python train.py --crop_scale_min=1 --encoder_mlp_ratio=2 --encoder_head_dim=64 --encoder_qk_norm=false --encoder_parallel_block=false --encoder_inner_norm=false --encoder_layers=6 --encoder_width=256 --decoder_width=128 --optimizer="muon" --steps=14000 --batch_size=384 --lr_schedule="wsd"
Rows from block 0 of the decoder of a small masked image model, named by matrix and row number. Rows with one number belong to one neuron. Each number is 200 + 40 x the weight over its row's rms, rounded and kept within 0 to 999. All counts start at 0.
After each neuron's rows are labels from the 100 images, of 14848, where the neuron reaches its highest value: "colour at peak" is the nearest of a few named colours to the mean colour under the peak. Only what is clearly more common there than usual is listed. The data: microscope photos of single blood and bone marrow cells. In brackets: how many of the 100.
# fc1: MLP up (decoder.0.mlp.fc1.weight, 256x128), inputs 0-127
# fc2: MLP down (decoder.0.mlp.fc2.weight, 128x256, transposed), outputs 0-127

fc1.225,198,175,225,216,205,178,213,161,172,207,249,166,192,214,208,196,158,181,153,193,194,208,200,215,172,170,191,209,158,199,177,199,192,197,186,205,171,206,200,194,197,234,227,202,206,182,193,219,207,232,195,184,206,206,160,196,201,183,182,230,180,176,184,201,219,274,333,216,140,119,126,155,115,140,164,170,180,155,176,232,185,172,176,219,177,184,145,210,213,172,185,128,202,201,243,184,211,234,344,349,376,316,244,176,251,201,171,186,211,201,234,215,174,197,184,205,151,191,242,226,182,195,191,169,201,218,223,192
fc2.225,246,228,172,171,199,195,232,173,240,127,151,225,172,181,213,237,166,236,230,192,179,179,231,114,155,199,192,250,171,189,155,210,205,230,249,167,161,189,152,178,143,182,219,201,183,262,244,274,172,226,191,188,174,145,163,223,239,189,156,217,250,157,279,201,283,266,209,127,243,208,144,177,167,195,103,183,198,191,162,192,159,145,191,274,184,178,172,285,186,194,201,201,199,130,253,187,223,284,287,288,195,220,260,194,257,185,212,187,209,256,179,192,141,168,211,204,260,235,128,165,226,169,217,209,176,241,165,239
colour at peak: blue (48)

fc1.164,259,192,250,157,141,156,210,192,212,202,247,244,188,196,254,220,232,176,258,211,225,270,168,263,245,159,135,225,124,224,188,190,221,110,202,214,121,167,203,257,202,251,188,291,164,167,183,184,166,215,178,209,217,169,112,216,126,262,196,144,263,219,197,165,185,184,212,180,222,213,250,160,255,219,247,112,216,145,136,264,173,198,176,180,239,234,245,243,178,246,232,185,263,217,178,140,194,221,190,242,203,166,185,200,186,233,166,262,139,240,179,218,259,223,220,182,270,176,123,179,171,197,230,179,213,188,159,149
fc2.164,240,169,208,182,205,181,187,230,231,213,219,144,171,169,250,253,301,180,134,256,217,131,138,199,251,128,185,232,120,188,138,257,210,194,248,131,230,198,200,203,127,227,192,213,183,154,181,194,156,163,228,194,266,219,213,196,137,242,215,226,222,240,242,194,226,178,208,190,268,222,247,220,173,362,191,159,211,211,224,175,249,163,248,200,244,143,184,126,222,253,235,192,241,177,179,107,224,197,187,197,183,187,197,185,150,261,194,173,266,227,192,187,198,164,119,190,197,218,178,195,179,208,127,229,211,171,205,194
colour at peak: purple (49)

fc1.250,149,182,158,222,251,204,166,233,175,207,150,151,197,275,205,179,181,204,272,189,125,153,253,196,222,112,114,207,249,235,208,222,186,283,203,216,282,242,200,175,201,145,209,200,234,214,201,262,163,181,187,230,220,263,253,151,192,189,124,276,222,209,211,166,211,144,197,208,161,179,208,133,193,233,156,225,192,259,274,185,230,118,176,235,190,185,233,177,207,216,169,178,211,271,217,205,186,213,199,232,213,216,253,116,202,154,279,177,179,204,135,155,232,158,199,147,190,203,250,262,154,109,196,192,190,271,197,209
fc2.250,220,195,172,249,275,234,220,173,223,249,168,212,214,141,187,249,188,182,171,206,256,186,146,202,147,209,212,233,196,168,173,244,168,148,266,184,255,214,218,233,183,151,167,246,168,250,218,189,169,130,212,178,185,278,208,253,169,147,185,139,193,228,179,239,155,203,227,196,307,154,156,177,132,221,167,227,216,202,178,255,148,224,120,211,269,195,223,223,203,127,211,147,215,216,218,214,204,175,200,143,152,192,123,312,219,138,229,211,221,152,219,224,168,197,260,173,152,275,160,189,172,187,210,281,242,179,127,208
colour at peak: purple (44)

fc1.192,191,157,239,220,218,167,259,236,236,142,290,219,167,243,190,187,124,198,108,192,236,183,218,236,302,215,200,207,289,212,193,201,176,225,224,213,210,174,181,182,166,166,205,185,174,186,154,191,167,178,170,194,281,300,177,198,204,198,180,207,214,160,205,248,192,235,232,197,208,209,246,125,187,253,190,210,243,274,145,222,229,244,228,150,165,216,185,135,183,220,261,191,166,190,222,274,233,206,243,121,185,231,251,146,177,178,197,201,183,191,126,138,201,212,161,187,207,251,130,191,120,120,98,195,221,232,206,179
fc2.192,202,195,229,230,277,233,110,243,193,230,238,191,219,142,205,183,180,255,208,263,212,181,239,191,90,183,210,224,191,190,268,155,189,175,220,153,224,198,169,228,175,272,221,231,203,216,270,201,246,247,245,101,189,216,202,217,267,283,173,207,204,141,277,242,134,149,112,219,135,218,164,197,164,180,187,178,205,147,194,216,206,194,207,217,202,161,182,173,232,213,191,197,132,155,132,197,124,221,219,166,248,142,211,213,215,252,131,202,202,203,155,234,231,216,149,158,174,172,243,194,191,243,214,211,289,165,206,273
colour at peak: blue (34)

fc1.87,211,224,213,190,277,208,276,193,230,211,209,196,155,156,173,170,181,190,170,274,233,234,255,200,169,197,177,211,147,227,218,195,188,214,245,212,225,200,186,180,219,178,220,133,170,235,260,249,143,234,184,158,205,240,216,172,189,278,144,234,149,152,295,177,184,209,208,299,238,236,214,254,144,180,169,187,259,189,179,248,155,182,128,216,111,177,242,161,167,212,183,177,239,170,215,103,202,256,271,189,157,188,132,174,217,185,259,197,156,285,217,228,210,251,121,179,162,207,208,252,186,155,166,223,135,186,241,154
fc2.87,255,162,153,136,155,256,183,220,145,214,251,235,157,208,243,170,234,154,172,211,207,172,177,182,208,231,166,246,311,186,260,142,167,144,249,207,168,266,249,212,181,153,193,209,254,197,154,149,181,211,274,231,246,209,196,220,139,233,290,234,255,191,141,237,189,99,236,132,213,137,254,200,189,187,189,148,162,284,157,153,209,205,229,204,188,194,190,239,212,131,203,207,140,232,177,219,180,193,192,232,161,222,208,216,278,189,164,218,229,167,170,305,183,206,181,162,224,181,223,182,150,237,154,216,174,181,188,232
colour at peak: blue (52)

fc1.197,180,237,194,202,241,215,259,248,230,189,167,229,227,191,212,169,148,221,215,144,151,178,184,212,184,235,232,216,262,245,206,185,223,222,238,154,210,261,195,224,170,216,199,221,247,227,183,208,183,211,181,221,204,202,156,170,161,272,186,212,180,213,241,251,86,58,127,124,169,127,118,167,144,158,173,180,207,164,218,222,199,198,187,230,190,193,142,187,216,175,233,177,159,235,245,174,261,281,290,268,247,202,242,198,257,164,268,222,202,225,187,227,149,142,210,261,241,157,211,139,174,211,193,177,235,146,163,188
fc2.197,224,204,169,131,222,145,217,212,171,197,67,199,202,186,206,171,155,246,261,129,182,169,231,141,195,162,192,194,153,213,100,242,183,177,214,185,225,167,195,199,196,143,225,220,173,199,153,163,156,162,210,185,237,188,183,237,154,263,201,243,240,281,215,232,142,234,171,221,163,195,167,226,226,162,218,214,176,229,238,196,190,134,216,267,180,173,189,292,258,208,204,248,192,178,213,179,180,194,305,172,239,239,276,276,130,193,233,251,193,217,206,221,257,230,228,142,225,267,160,210,156,225,231,232,238,199,182,116
colour at peak: blue (26)

fc1.29,209,200,165,226,184,208,197,206,158,225,171,174,239,213,165,183,210,174,185,171,199,196,230,224,251,175,195,161,122,169,177,169,172,191,216,206,209,177,255,181,250,235,205,165,218,196,173,255,247,156,216,191,202,233,209,199,177,117,239,210,234,171,209,164,387,192,141,202,173,230,240,184,177,247,109,182,185,197,301,267,206,166,142,186,188,153,224,191,120,196,134,193,220,256,196,226,271,237,184,195,195,246,173,172,156,199,200,157,256,199,231,194,226,281,240,116,120,249,164,207,202,250,133,207,167,249,216,213
fc2.29,177,327,169,194,167,230,194,150,235,179,265,228,161,122,217,256,181,223,209,180,128,194,195,166,192,241,208,199,254,213,175,202,241,201,192,192,203,238,131,214,145,132,160,198,193,221,219,166,154,185,196,168,215,192,215,253,258,284,202,179,188,228,260,251,129,132,128,206,285,203,128,198,195,193,246,194,242,145,117,200,159,238,157,193,227,231,180,198,205,194,252,211,169,179,222,190,203,292,291,189,156,152,200,248,212,160,199,233,190,215,165,185,248,151,182,237,299,195,273,197,194,190,228,198,228,157,212,233
colour at peak: purple (46)

fc1.93,189,210,211,202,222,154,185,225,162,176,228,202,211,190,203,192,188,230,216,215,243,219,195,215,235,164,247,207,172,200,186,123,187,207,180,200,192,228,233,183,137,160,250,246,220,170,188,206,204,135,212,206,275,197,249,222,211,233,244,189,136,242,194,251,196,183,189,188,216,136,164,150,161,202,122,236,275,278,150,212,187,199,240,190,257,238,239,178,315,105,88,176,170,239,132,203,209,211,180,293,208,174,167,238,204,233,219,195,226,195,163,203,106,119,270,160,123,210,264,204,199,199,148,188,240,271,184,151
fc2.93,205,180,280,227,195,255,165,176,167,168,226,225,205,179,206,159,211,179,91,201,208,217,239,173,166,179,253,178,177,208,152,291,189,208,189,211,187,234,147,223,161,286,188,221,140,228,199,243,145,233,172,198,126,232,224,134,225,279,170,212,140,185,182,202,172,234,220,220,153,111,193,172,214,141,175,219,200,186,173,173,206,313,137,118,218,242,242,258,247,186,167,197,228,212,292,162,243,223,219,158,145,172,231,253,229,202,212,229,217,162,222,252,225,238,228,206,249,190,167,247,149,213,170,195,210,149,124,232
colour at peak: blue (49)

fc1.153,312,285,306,247,198,142,138,97,147,180,140,164,179,177,203,168,200,214,199,132,180,194,145,182,167,198,203,174,196,187,136,191,206,278,290,391,339,297,280,263,238,204,215,215,215,228,190,223,155,171,208,210,198,169,225,187,215,214,204,179,211,219,177,145,194,172,193,197,154,184,177,183,187,187,165,201,230,185,197,191,170,171,178,210,192,162,176,197,215,196,182,167,200,182,189,230,178,202,184,186,235,226,195,209,168,221,211,220,177,215,212,197,207,186,230,162,211,160,201,207,226,189,206,193,191,202,203,214
fc2.153,255,223,261,268,133,137,154,211,170,102,126,181,164,163,174,194,184,193,206,170,118,133,226,166,191,204,199,228,183,171,204,193,318,262,236,288,216,207,194,265,183,174,158,214,190,213,254,221,234,222,216,226,182,130,181,261,216,195,154,217,258,157,208,218,180,182,237,173,247,204,185,193,159,221,220,138,215,215,188,139,160,130,229,180,252,269,276,208,189,243,200,245,168,163,177,150,185,194,155,170,189,218,264,153,227,225,184,173,179,226,173,234,189,215,171,220,240,173,166,263,219,149,250,302,203,207,169,199
colour at peak: purple (41); blue (36)

fc1.73,195,212,194,266,187,190,233,154,190,224,172,184,195,168,161,227,170,156,170,211,283,228,197,252,192,212,171,213,148,206,265,201,194,215,185,261,183,162,221,200,200,225,197,167,169,186,213,224,174,214,190,124,176,247,151,199,247,179,145,225,92,160,224,209,248,181,158,242,255,200,189,239,223,226,160,234,288,121,222,205,163,226,219,178,183,149,219,184,299,324,195,231,271,166,172,162,197,153,265,222,132,245,229,223,179,180,214,181,155,270,224,193,144,164,196,170,171,123,171,220,226,257,244,239,177,258,184,110
fc2.73,203,141,207,201,178,203,188,228,164,220,265,216,281,196,167,202,187,129,169,170,226,253,223,176,188,154,146,235,243,162,178,146,158,179,196,195,218,255,222,180,193,154,150,255,226,221,203,146,201,166,275,206,178,188,228,230,189,230,258,208,195,176,168,259,224,181,209,189,161,147,227,180,156,256,239,99,153,217,189,165,260,270,212,194,142,174,237,200,81,154,176,235,211,267,205,209,225,220,230,226,192,241,154,196,213,142,252,187,233,157,273,253,165,174,242,259,211,249,154,207,147,226,112,246,135,188,269,240
colour at peak: purple (61)

fc1.21,124,190,186,170,228,236,245,164,242,276,213,201,240,222,136,165,195,189,184,274,209,221,209,230,168,126,260,220,195,222,215,165,232,227,181,245,249,229,206,220,218,207,246,139,219,199,221,179,193,223,202,199,247,244,244,210,156,179,243,212,193,231,133,193,121,172,197,198,248,175,180,241,222,117,180,203,159,224,180,227,188,168,175,171,187,222,186,215,322,200,174,162,229,270,235,180,201,213,188,223,229,167,60,252,191,222,172,290,214,225,124,191,185,249,120,146,224,195,243,248,136,183,227,177,215,270,264,159
fc2.21,180,232,226,229,165,192,242,198,222,192,258,202,234,166,133,183,156,193,158,218,186,230,190,253,166,147,183,169,219,200,184,276,230,235,168,167,201,224,158,186,222,179,247,220,265,202,131,168,154,235,209,192,180,193,148,222,252,204,179,183,231,215,144,206,294,105,125,234,212,187,157,256,88,178,207,268,180,219,160,223,224,172,203,307,230,256,226,245,233,189,200,158,280,306,131,239,186,158,162,178,225,167,235,167,156,212,239,169,257,205,135,150,150,231,226,198,236,224,229,195,157,189,179,180,173,186,252,189
colour at peak: purple (57)

fc1.41,165,226,194,215,227,210,258,146,197,196,286,192,263,208,266,228,183,149,173,128,210,216,176,198,246,165,197,215,205,194,160,252,243,224,176,196,173,226,179,221,237,331,257,140,248,152,157,258,199,238,135,217,210,254,144,159,208,167,192,163,180,292,170,208,204,176,208,164,215,151,200,151,250,203,87,245,147,186,174,223,189,146,184,125,199,200,201,252,222,154,175,233,249,168,244,156,222,192,198,255,159,186,140,162,241,210,163,227,216,173,219,172,232,202,203,131,138,221,216,250,130,228,254,170,215,259,205,209
fc2.41,191,203,260,237,165,197,224,184,224,203,240,205,218,157,127,212,177,196,187,170,166,251,169,283,174,131,181,165,199,193,170,241,224,268,157,186,171,187,170,221,179,176,259,236,277,194,135,200,181,207,235,218,175,175,115,210,228,218,160,161,210,239,154,189,316,106,171,218,198,146,123,248,119,181,185,297,159,204,183,228,226,189,230,283,231,258,238,244,250,216,198,165,259,283,170,211,188,188,146,174,251,173,230,187,164,203,250,207,245,191,189,113,151,200,244,212,226,219,211,194,151,182,173,190,145,215,212,178
colour at peak: purple (47); blue (29)