Weights of a small masked image model.
Model: 3.79M parameters, 48-pixel images, encoder arch vit, encoder norm layernorm, encoder activation gelu_tanh, encoder layers 6, encoder width 256, decoder width 128, decoder layers 4.
Training: 14000 steps, batches of 384.
Data: trained on microscope photos of single blood and bone marrow cells, 194171 training examples.
Rows from block 4 of the encoder of a small masked image model, named by matrix and row number. Rows with one number belong to one neuron. Each number is 128 + 32 x the weight over its row's rms, rounded and kept within 0 to 255. All counts start at 0. Numbers have three digits each.
After each neuron's rows are labels from the 100 images, of 14848, where the neuron reaches its highest value: "patch colour" is the nearest of a few named colours to the mean colour under the peak; "strongest on" is what is common among them. Only what is clearly more common there than usual is listed. The data: microscope photos of single blood and bone marrow cells.
# fc1: MLP up (encoder.blocks.4.mlp.fc1.weight, 512x256), inputs 0-85
# fc2: MLP down (encoder.blocks.4.mlp.fc2.weight, 256x512, transposed), outputs 0-85

fc1.449:177163127096158121116120171184098152110127170114172110153099090100127146099128045134109154125129206056167198134187147108106146067128182127110093129144085063119069108149072150178149116120134133163148143144155188104123093091130151141124107060110147114088139118
fc2.449:204193116075128158129114175107081114076163154077060131121139136124122070103157081098130134170131175160114109165124149126118140136114189126134142161098119092122107114093133181131198153103121125149111161086162177094118152074119126161136160101181209148140157135
patch colour: black; blue
strongest on: cell type: erythroblast

fc1.187:127142127122131069149120083131143072090080158138092025138113126137138154138147124119125153134109131139071129205134141114072118110134081144121087135135188142113154153162135177140128105179120134162158159116138060140069098134127116137117142106180086129071109169
fc2.187:085132048157137110127139083087092175138093165139189093105134103146113081154160098159166159186135152103178109162168123144105155083157110140113146106093095151150172100157108159143104126136125074080142135166167159158134111131117148119113119166117065074185157133
patch colour: purple
strongest on: smear: peripheral blood; cell type: segmented neutrophil; cell type: eosinophil

fc1.478:113086140094059146107135113157176155150135125100096116135063140147183125139146143153062100145064097120123145152140082118099061133084111114164121142110137130073126158089154135171154091112074098144110161198160129163159154150150082161148103085127126130088107168
fc2.478:169144095129139076119113134159106143116163167162194123108172100140155168115128153096147122099179182126116161062094180127162143143188122112161150141099082120168151150121134119153070084134116149091156102104099122091128076126163113090117163184092144143145155112
patch colour: pink
strongest on: smear: peripheral blood; cell type: myeloblast

fc1.241:145110102129059133123101078136163164105164143160111117195165128140118134151104211104217124126092101147144089104142167119103147189135140099102153156100119060078106105142127157089144168155062133077108205102132083096178132159069134082167112099168144082096129113
fc2.241:108145140114166113110159117134109169098163121137116127222127101123073149135135145124128166130117175131075073192134148090102116097149108140130101120092115160163144220129162146089109057086165080172113094152097164136138149085193135160115151131065123107091105121
patch colour: purple
strongest on: cell type: segmented neutrophil

fc1.64:195114118094116143092149076140094107117104135177086110160171199090103157130149182094120157201187144142121136166163140123101155078083147160139102192176132154127085165140152184131119097103149151156111126124088190089122172073146090147095124117157153130100179146
fc2.64:080115117168050119136157135105134169126152111137150145158146111089147126140129105118093113142166190117104076122118125164121188149141083111134141103131149122122105113108071091152136121119118088120106145094136123144120068132057208156170125077147101114150125080
patch colour: blue
strongest on: cell type: proerythroblast

fc1.475:130167169056114107120099096091094165116141143198121144109101170154101139139139106095152123114082163110061160112099144114114118119085133116089098090209091048140124080124134164070140143167085140156106125111180148062143161161070130132137122113149129134142090092
fc2.475:086164091128120128155125090156112171123086173143171119135145194127107100129159097147165087101133146103126144120142168108099093150142152087164150151150038098187146075141082163137102133107128130105146154119125147132188144082131152151069127186095134157170111132
patch colour: pink
strongest on: smear: peripheral blood

fc1.378:168097142080169129137125134132132147142121092159115159129102132141119129145076148093112141149133087166046157124118158105109129161101040115088104145086200155137217143153076149111170151181067143144134125108081111196106126131127088137123170171146144134110097172
fc2.378:090089143163122055126164094121142115088162135133175143095125090116134189114106104141145087076165132108182089155141114143119097100158143068171161112131126079129112175136120127165102109127179167128105135126168148067150139127135186087150122106126146096112155123
patch colour: purple; brown
strongest on: cell type: eosinophil

fc1.212:138141095115163150139135151138094111161106154141093020118115085120156097108126060119084156150139143124140134088181121136093126081113202135155114134070158075121066114134189133086161146123114136127109141134150149081115059108121138181107106113136107099103144128
fc2.212:131192132146142163134169118192107069101158102099210107103104095128170071115174136107099084121133203094169121052140144135134124112169131128136088156173102104157091109150188119111051044084104109088102129105118159083108104119176103127132129124113137155150129155
patch colour: black; blue
strongest on: cell type: erythroblast

fc1.403:099074149165162104083144060137141134194116148127139090151136155121162094182103132179147116135117161108205171139073131167064141183116160124116111107127093178172132108076101123130161146123097139107136163146175113131093134115084165171139110188127088152100133132
fc2.403:199213135171145107060096148165121092044157083152149109086112126135147084132110174143118124068165122140157089147145138160153089120103121117095097138091105107146140121163155107146126139104164112100142101181124141131098108103168129143107087089166138106144100155
patch colour: purple
strongest on: smear: peripheral blood; cell type: segmented neutrophil; cell type: eosinophil

fc1.222:209190144133053096182090172160121156120131190142114197153109164121094138089122122129094089143117090146133129124125166109111188135186080064123113144157079136091168121121101117153110101153150153143146107095121122131130175124110144177110112155161184119139201126
fc2.222:115072167113151075178090118110158169126107042090142129151179140125076140142083160109180137085084108128102170154172122138076071125139117110072134096134095121148132175132095191114108190091092172102139104152149132151187197111104168054085112155131116114163103121
patch colour: blue; purple
strongest on: cell type: promyelocyte

fc1.301:149128142204117139152097151066092158163180121140161162166113067112150117137144134138154125161117139190101118094076095146118102117112125131082123150107125096133179176095168110135169139096125125155108135149135138163066134106126115125150145067064095118112142116
fc2.301:109150116110152140099064129115100072151082151073145109096150137137121101167122079122086108091141147063157114087108165141152116149082171174124138159069133150127130162112102085110089082138146118080160136136181126127139157102155069114146094199147150148108135140
patch colour: white
strongest on: smear: peripheral blood

fc1.465:133209190129132123064193092111114076174149092097179138094152134073106099096169118096112097144103124091108088092101126121193140206150085060093073139157106147084144131142143139079138152162186084150102164169057138158128038135121107164112120113152232165158122178
fc2.465:101085157158124087105106090152199184113142125093132124130090140150118116081113098117146177130145120134135126168134125111153108173151103115118183170191093134125128076108125074132130164111081132177095183080153112062114122153178141127141157132142130170100124131
patch colour: blue; black
strongest on: cell type: promyelocyte; cell type: eosinophil

fc1.275:144154167090147138150124125160158105162161149134108154087152076147096065099132141120152116129162117146055117180166163091113161206162134140140164152122119077129104156168105143138132079134145118137105093125121121115159131118136105058107160151149149139105161106
fc2.275:078095105125152114074059051176097147102124065107098185098152119142179121193127124082160137115041107154140096085080155120089132109100132154075167145114134118157125041115142137130096145106131118081159166107129161164169120143136087172140084130103120123151181140
patch colour: purple
strongest on: cell type: eosinophil

fc1.286:116095079106169144121137133131126146152082201132092172120150183120072129165193058124069103121127146117079127195131101101146127115140101082192111151086142151098176111106063117113114164139155096158087080158141153097090114148099159165112156087127123132153198120
fc2.286:160145120162124153156151171122136177110139097203090144139111066115157120114086116113150136166112057138150130119128141156084143142107131150127127116177131126191128124193159124121145142166087130110174164125124105156154089110116105073136145155140109108098084138
patch colour: grey; brown
strongest on: cell type: erythroblast

fc1.147:095133170106158104092130178180142099143131177065168142162113138136129147144145089094163182130119091131160036155115189122136117186108160116100093137126130123162133079159126190094122129060074078148101119080156128100167093066140121083123126124142144136160162171
fc2.147:156118175104124137093112104134096132116136159148104100147165159151195116099191065076171154144190085081140144113148139124139149107110192136161084106189099151127098180140119102110144134136119087140061124086176199097141181104133105146125112136122172122099111143
patch colour: purple
strongest on: cell type: eosinophil; smear: peripheral blood

fc1.304:105135084107131102105107107136168183149148177107118127072077085146097134102161204124100148175132147075110116140083084157159151149154108153139117170105136143111157159164150120145196097086081102085082174072133120149123095119106145101180069166132185132144173113
fc2.304:172155142148117106096176138126107113077116082136212088117176152124166130174097095126147115127106146216106150109172168142128131118136084118096129144157138071129101162126073126164095148170182147179140124145103124099164190131163127142104146119164092146156122131
patch colour: grey; purple
strongest on: smear: peripheral blood; cell type: eosinophil

fc1.30:159118116098075106220114092155140101106103152112133130114118157172111140133155066121133102095117111079119116119079097078074151161136131120094127113086105187126102108124170091215116129210201148098137096112123144134089086155154094148182163118107163139154111160
fc2.30:074114051109120102103099064213129053087109117161145118176101165143142129157123147093090166138112114105140144177112095130157097094139111196080101155081102175172121115125176134097161124153175118091105129140144110165142189124127086112100152106143148086138180140
patch colour: white
strongest on: smear: peripheral blood; cell type: segmented neutrophil

fc1.14:103151160101125097163086124139155165136155143132147116140077114185132141150192113135089072089168087088175106162167148145174131136124158106094146123082169107149091075138177134146091168078171125158112138163119134144119155132109099129163140084160104114107162119
fc2.14:122124213109106167125178093130105097142095118082090083105110098149103163017173170111141149168101087121151152165169128092145144102155136089175229137121098175149132127135164126100096151144162193150091103167099111107174119126154178091136136170144102111132115150
patch colour: purple
strongest on: smear: peripheral blood; cell type: segmented neutrophil

fc1.494:109175092148140078128092143132127142122112180114171149169161059141144087172120163113109117164130130107095097168162133119076074144169144156145116110094181172127153137113143123099090128117137108126121126166077149097186148126211143076121180169155095161149195109
fc2.494:148097146116083174126189177081163189142124124149152096143150134154067141094105170066118094151123131078086112176137128109174112117114174145099183086152180106120081142125137115132137169167140158122083158016081167116061100157082139105182114145138100156116072173
patch colour: grey
strongest on: cell type: segmented neutrophil

fc1.108:098123131142179086104092113104090163097142145131116146158119127151123125122087174127092082151089146165161168139100203144183087138176151146102141082156130128083156107172118129097167110113022093136060151194142162191135141171144140096149116098116116081069089116
fc2.108:214121102101089181148111112168181104135114178136160081134138105100128126141183108087149161127145141088129098093159086136096138120123130068191121129109125119186116147098184104202087134112223127117172093080135100103130116092129086167112160177100131173157141131
patch colour: grey
strongest on: smear: peripheral blood; cell type: eosinophil

fc1.156:174130119086119100092109120085102167139145131155100143097055128123089084080100151127134110181084167125124154130085106118134112108141150149099101037127077129121181129126168114105194124124057103141081150166158193136129137132090149110170125181116175051131129139
fc2.156:077101124155107123142140080137148105108124141142178111117205135103165161159135160114126126089183158139133121111180170135114123178142120132189149172121174132109093127146103118215100156140184128150136099114114053104145156136170116141097125115142075199128165096
patch colour: grey
strongest on: cell type: eosinophil; smear: peripheral blood

fc1.412:183122089178230144137054126093161071150145129110133139137114080119150086122165137117145159119122083123088119129177133189125124133062078114181155084178075104147166147166101165074163155111125119105130085170109102118186101105129137149104108163092166117124104145
fc2.412:053106110131060113054207091150097153112126195158152177098149190178149139114089174157110112164173173162180133085083190128124096127135092146056094192109151174136039106095122076148116109133148151157153145090129133176131162140163111145112109090139099127098129151
patch colour: grey; purple
strongest on: smear: peripheral blood; cell type: eosinophil

fc1.309:179119133193125152126164086198110132125143117183100125093134145094118112145170082079076061084076179101059113129114124097136097085126142129064139099130100111098133082110134133153136115104154241187190137133146121100172127133147122131101126136123132138136132130
fc2.309:115139108091163169155157139123149113140112174119145109123133144089115146124134079066080147218112156095100127120103086081135155173149160144125102170101150134155122087117110072099118139143085154130154090164112165130153144179132130134181159121181115072130139106
patch colour: grey
strongest on: smear: peripheral blood; cell type: eosinophil

fc1.189:241178154126177109156114167142165124106137110108139145174100131143128172191171058154072144155128098104163147086098156122153055106147145086120073091117133122106155128170140132047133173105132139143161159113088118172131096137104186173153104163097107120114174141
fc2.189:111096092166124130101121103134077114226174146170115118077135085130156112025087130077099119108171097110159106076154106103105144223145130090192168120154148074143119146128099083131090138147110116063146107139189114142137169149153069164125114152156178124089143130
patch colour: purple
strongest on: cell type: artefact

fc1.357:128116159148104138084096119093140154125118101175154091112082160080115147119163169075145129089125089193130044149170190128115126178096131171150127093135077075143101116131182135127175106123195095159204078135167125178090099106149053097079204087082129121111141107
fc2.357:117215069120088067144120136140142154104104154096118122110119121060075115143141142080173125173143118186115093156135109117106125149103098106116143140119143082174135184170166121175053114118092118140170133110131105108120105099117148116174100183092099193105089103
patch colour: purple; blue
strongest on: cell type: artefact; cell type: blast

fc1.87:086166193147145152081133144083084086103101125109084102105064131152058124112106165185105127116149148168128184131067103095124154187096172141126122118094155215108120074110163121129149126178116114156119112117142129098190130081150164110179104082154183140144103084
fc2.87:139163142130109130149170094143123096137162142170108187180140139121198107161187064160103130088152155097114131129165136114153128096134110127113159137145098099138085163195059123130161155099151099127116091149099131143073129135121071092088161134133085118059160121
patch colour: purple
strongest on: cell type: segmented neutrophil; smear: peripheral blood

fc1.114:103133122139170134137095119150143192129145152133063103187076076174108122109161147103069079129116047166164121147183147081151121094155137134149111123149091194126118101151168216139121128110094092124108145131137072197106182117174148169144128124149159180099080203
fc2.114:142121130121116148103114124112210104130101128151223120103093178107129115151106180159145105147159168089161167107030111139155136150117121148092092168146117103127144117120133083111132110169186179119100130114094118071132129106103115056118154131119146088139144057
patch colour: grey
strongest on: smear: peripheral blood; cell type: eosinophil

fc1.369:112046135124084142107131081125152140121081041102128128127140135115102127087123127136145120110184071103117144141068114120109155138135147144093173169135153129139140158104108144099143096109087114139113182123219135110136166142141149177133153129137079086181176152
fc2.369:134183106107062097066168140164129199087120041080115131104089150089066106157190087174111157067091094080108135131069115151098141174150126128130120185118121149215151127114105142163072130114155121112115117161179160142183125135093122224144102067145138087087157112
patch colour: purple
strongest on: cell type: promyelocyte

fc1.425:114117134130145189120212076168107106107115130112128128157095115129146147107133143118139122181069145168146152135106187064167139077155176127077128169147133138168098130137096109207139096087125036120051125144131085143122136109193159148081097121169137103156140114
fc2.425:161093138177141145181123176145137154171090109154097163202107103109151137111089170128072115143104176125100123157127143115135106116130111103137097107151139127121152127101180141130132089127125079185145139113079131136108108137153208132134165136095126165069113116
patch colour: purple; blue
strongest on: cell type: segmented neutrophil

fc1.216:128096097106116168149166133114115126144202164090111193080151123141177103054133163090105121114111125084092040183145169077082083129132093135165124202150158123137146109175118127126152117126090145150107104178144089145156141094106159081087093047100087162088121096
fc2.216:173158145120097136067071107182114123100092106158123057154066121139101133172164139151157139126134108130196164054107125141147112083137114115104078066138093138171124152087153132159069086099137129095149161099129140111139085192160094174174156177141135126162127168
patch colour: purple
strongest on: cell type: segmented neutrophil; smear: peripheral blood

fc1.206:109194105093163109139111130089122110092090106131103161102164108077161142161140119099158109159144097115114107132095168140113093121119109145071143095151147162119139122140176115130144093184142161113159142137101170126089060170170076100126162050124203094153102108
fc2.206:109064201158143166126127153078129128115165155163101165138127081105138129139125105094108246101087101149166105158147096190123124113140089163089155121162126202097135155109111111155156110163171169105094110173121191090079104209096090052154114077149143116184119108
patch colour: pink
strongest on: smear: peripheral blood; cell type: eosinophil

fc1.268:143160116143083087048085110124125112121150098153156105152128149143119082120107111142120086122123168113174140041107111172115190122108157110053134108155104172128119120056157121128116086176112175037114149119122204176098040138139115140119149202103140196113099125
fc2.268:188181114161178109181096161149182080082133104079150023148121109123175114123127175162171100036135175098129100128105141146126055105154169086160113149106164116117138115161185134104142084096137156133186075127122070100126103115097113084163150143152144156114138124
patch colour: grey
strongest on: smear: peripheral blood; cell type: eosinophil

fc1.427:185166139095102106184138117128114119139155151137139125116118123128128123079150188131132115090110112147056117149137118161132050112209146075029125125103140153107146163090139185107116150164139210194084092107140154114119077102165179088154167112115158102123144173
fc2.427:109173153164137146120111095166138129064115102106172108119105127133168111189173148122135088118137138108191139050146142139132184136145071151162098128171102069161083094147177103158095063107121121075175145148108093120137135154133091141098070125131160142111114185
patch colour: purple
strongest on: cell type: segmented neutrophil

fc1.349:146137101169170145138097156144135114107098216104222116062100075094158150089137133104109159182109080085099120135137148105134099165146139154146074087140138161134121129112121147101098138121086082111112103118104108134153172092066130109097071132095071059124157134
fc2.349:038125101162163104100197116130095063146128135103154121197111149101067142172124105148085124125127160088111148110163171114155093099143104140101178142108131162094130056132156165122153096102178139162141134198120114168134104069093099148091173149078110154111168148
patch colour: grey
strongest on: cell type: erythroblast

fc1.472:072135107158140124149133105138098171137078118114117165117145143081073162150156082142100088076084132105149100132047124122159118081129091089078102125168139098079159043081137098242109119128154193170206104179107129148117120164119111085150123132188133132177122142
fc2.472:106105130142058132130120138108151077177131133129124127137136126070138096178076100113131172147116186136166087147106146151191099094086138088118086115121116078096181136111129114126069143162120179106152103120170160116164143140130098136107122141127084115143097146
patch colour: blue
strongest on: cell type: proerythroblast

fc1.113:136156107125128120137123037123153088181152111138152119114128119135185141111103161061117120130172108131160161048099136106151118104113190143134059117136127175110179078175120052167138187096136110094126163107098126126112113128117134145112077145175128173145166147
fc2.113:152087131129128137154118121131141059147185103176079122108136143127166102132153152133123156159170134154143120134148164115135122125183176044120166097100151132106134097117119120111108162130115152066128154144165131116086075179165117139116159064115146107098115109
patch colour: purple
strongest on: cell type: segmented neutrophil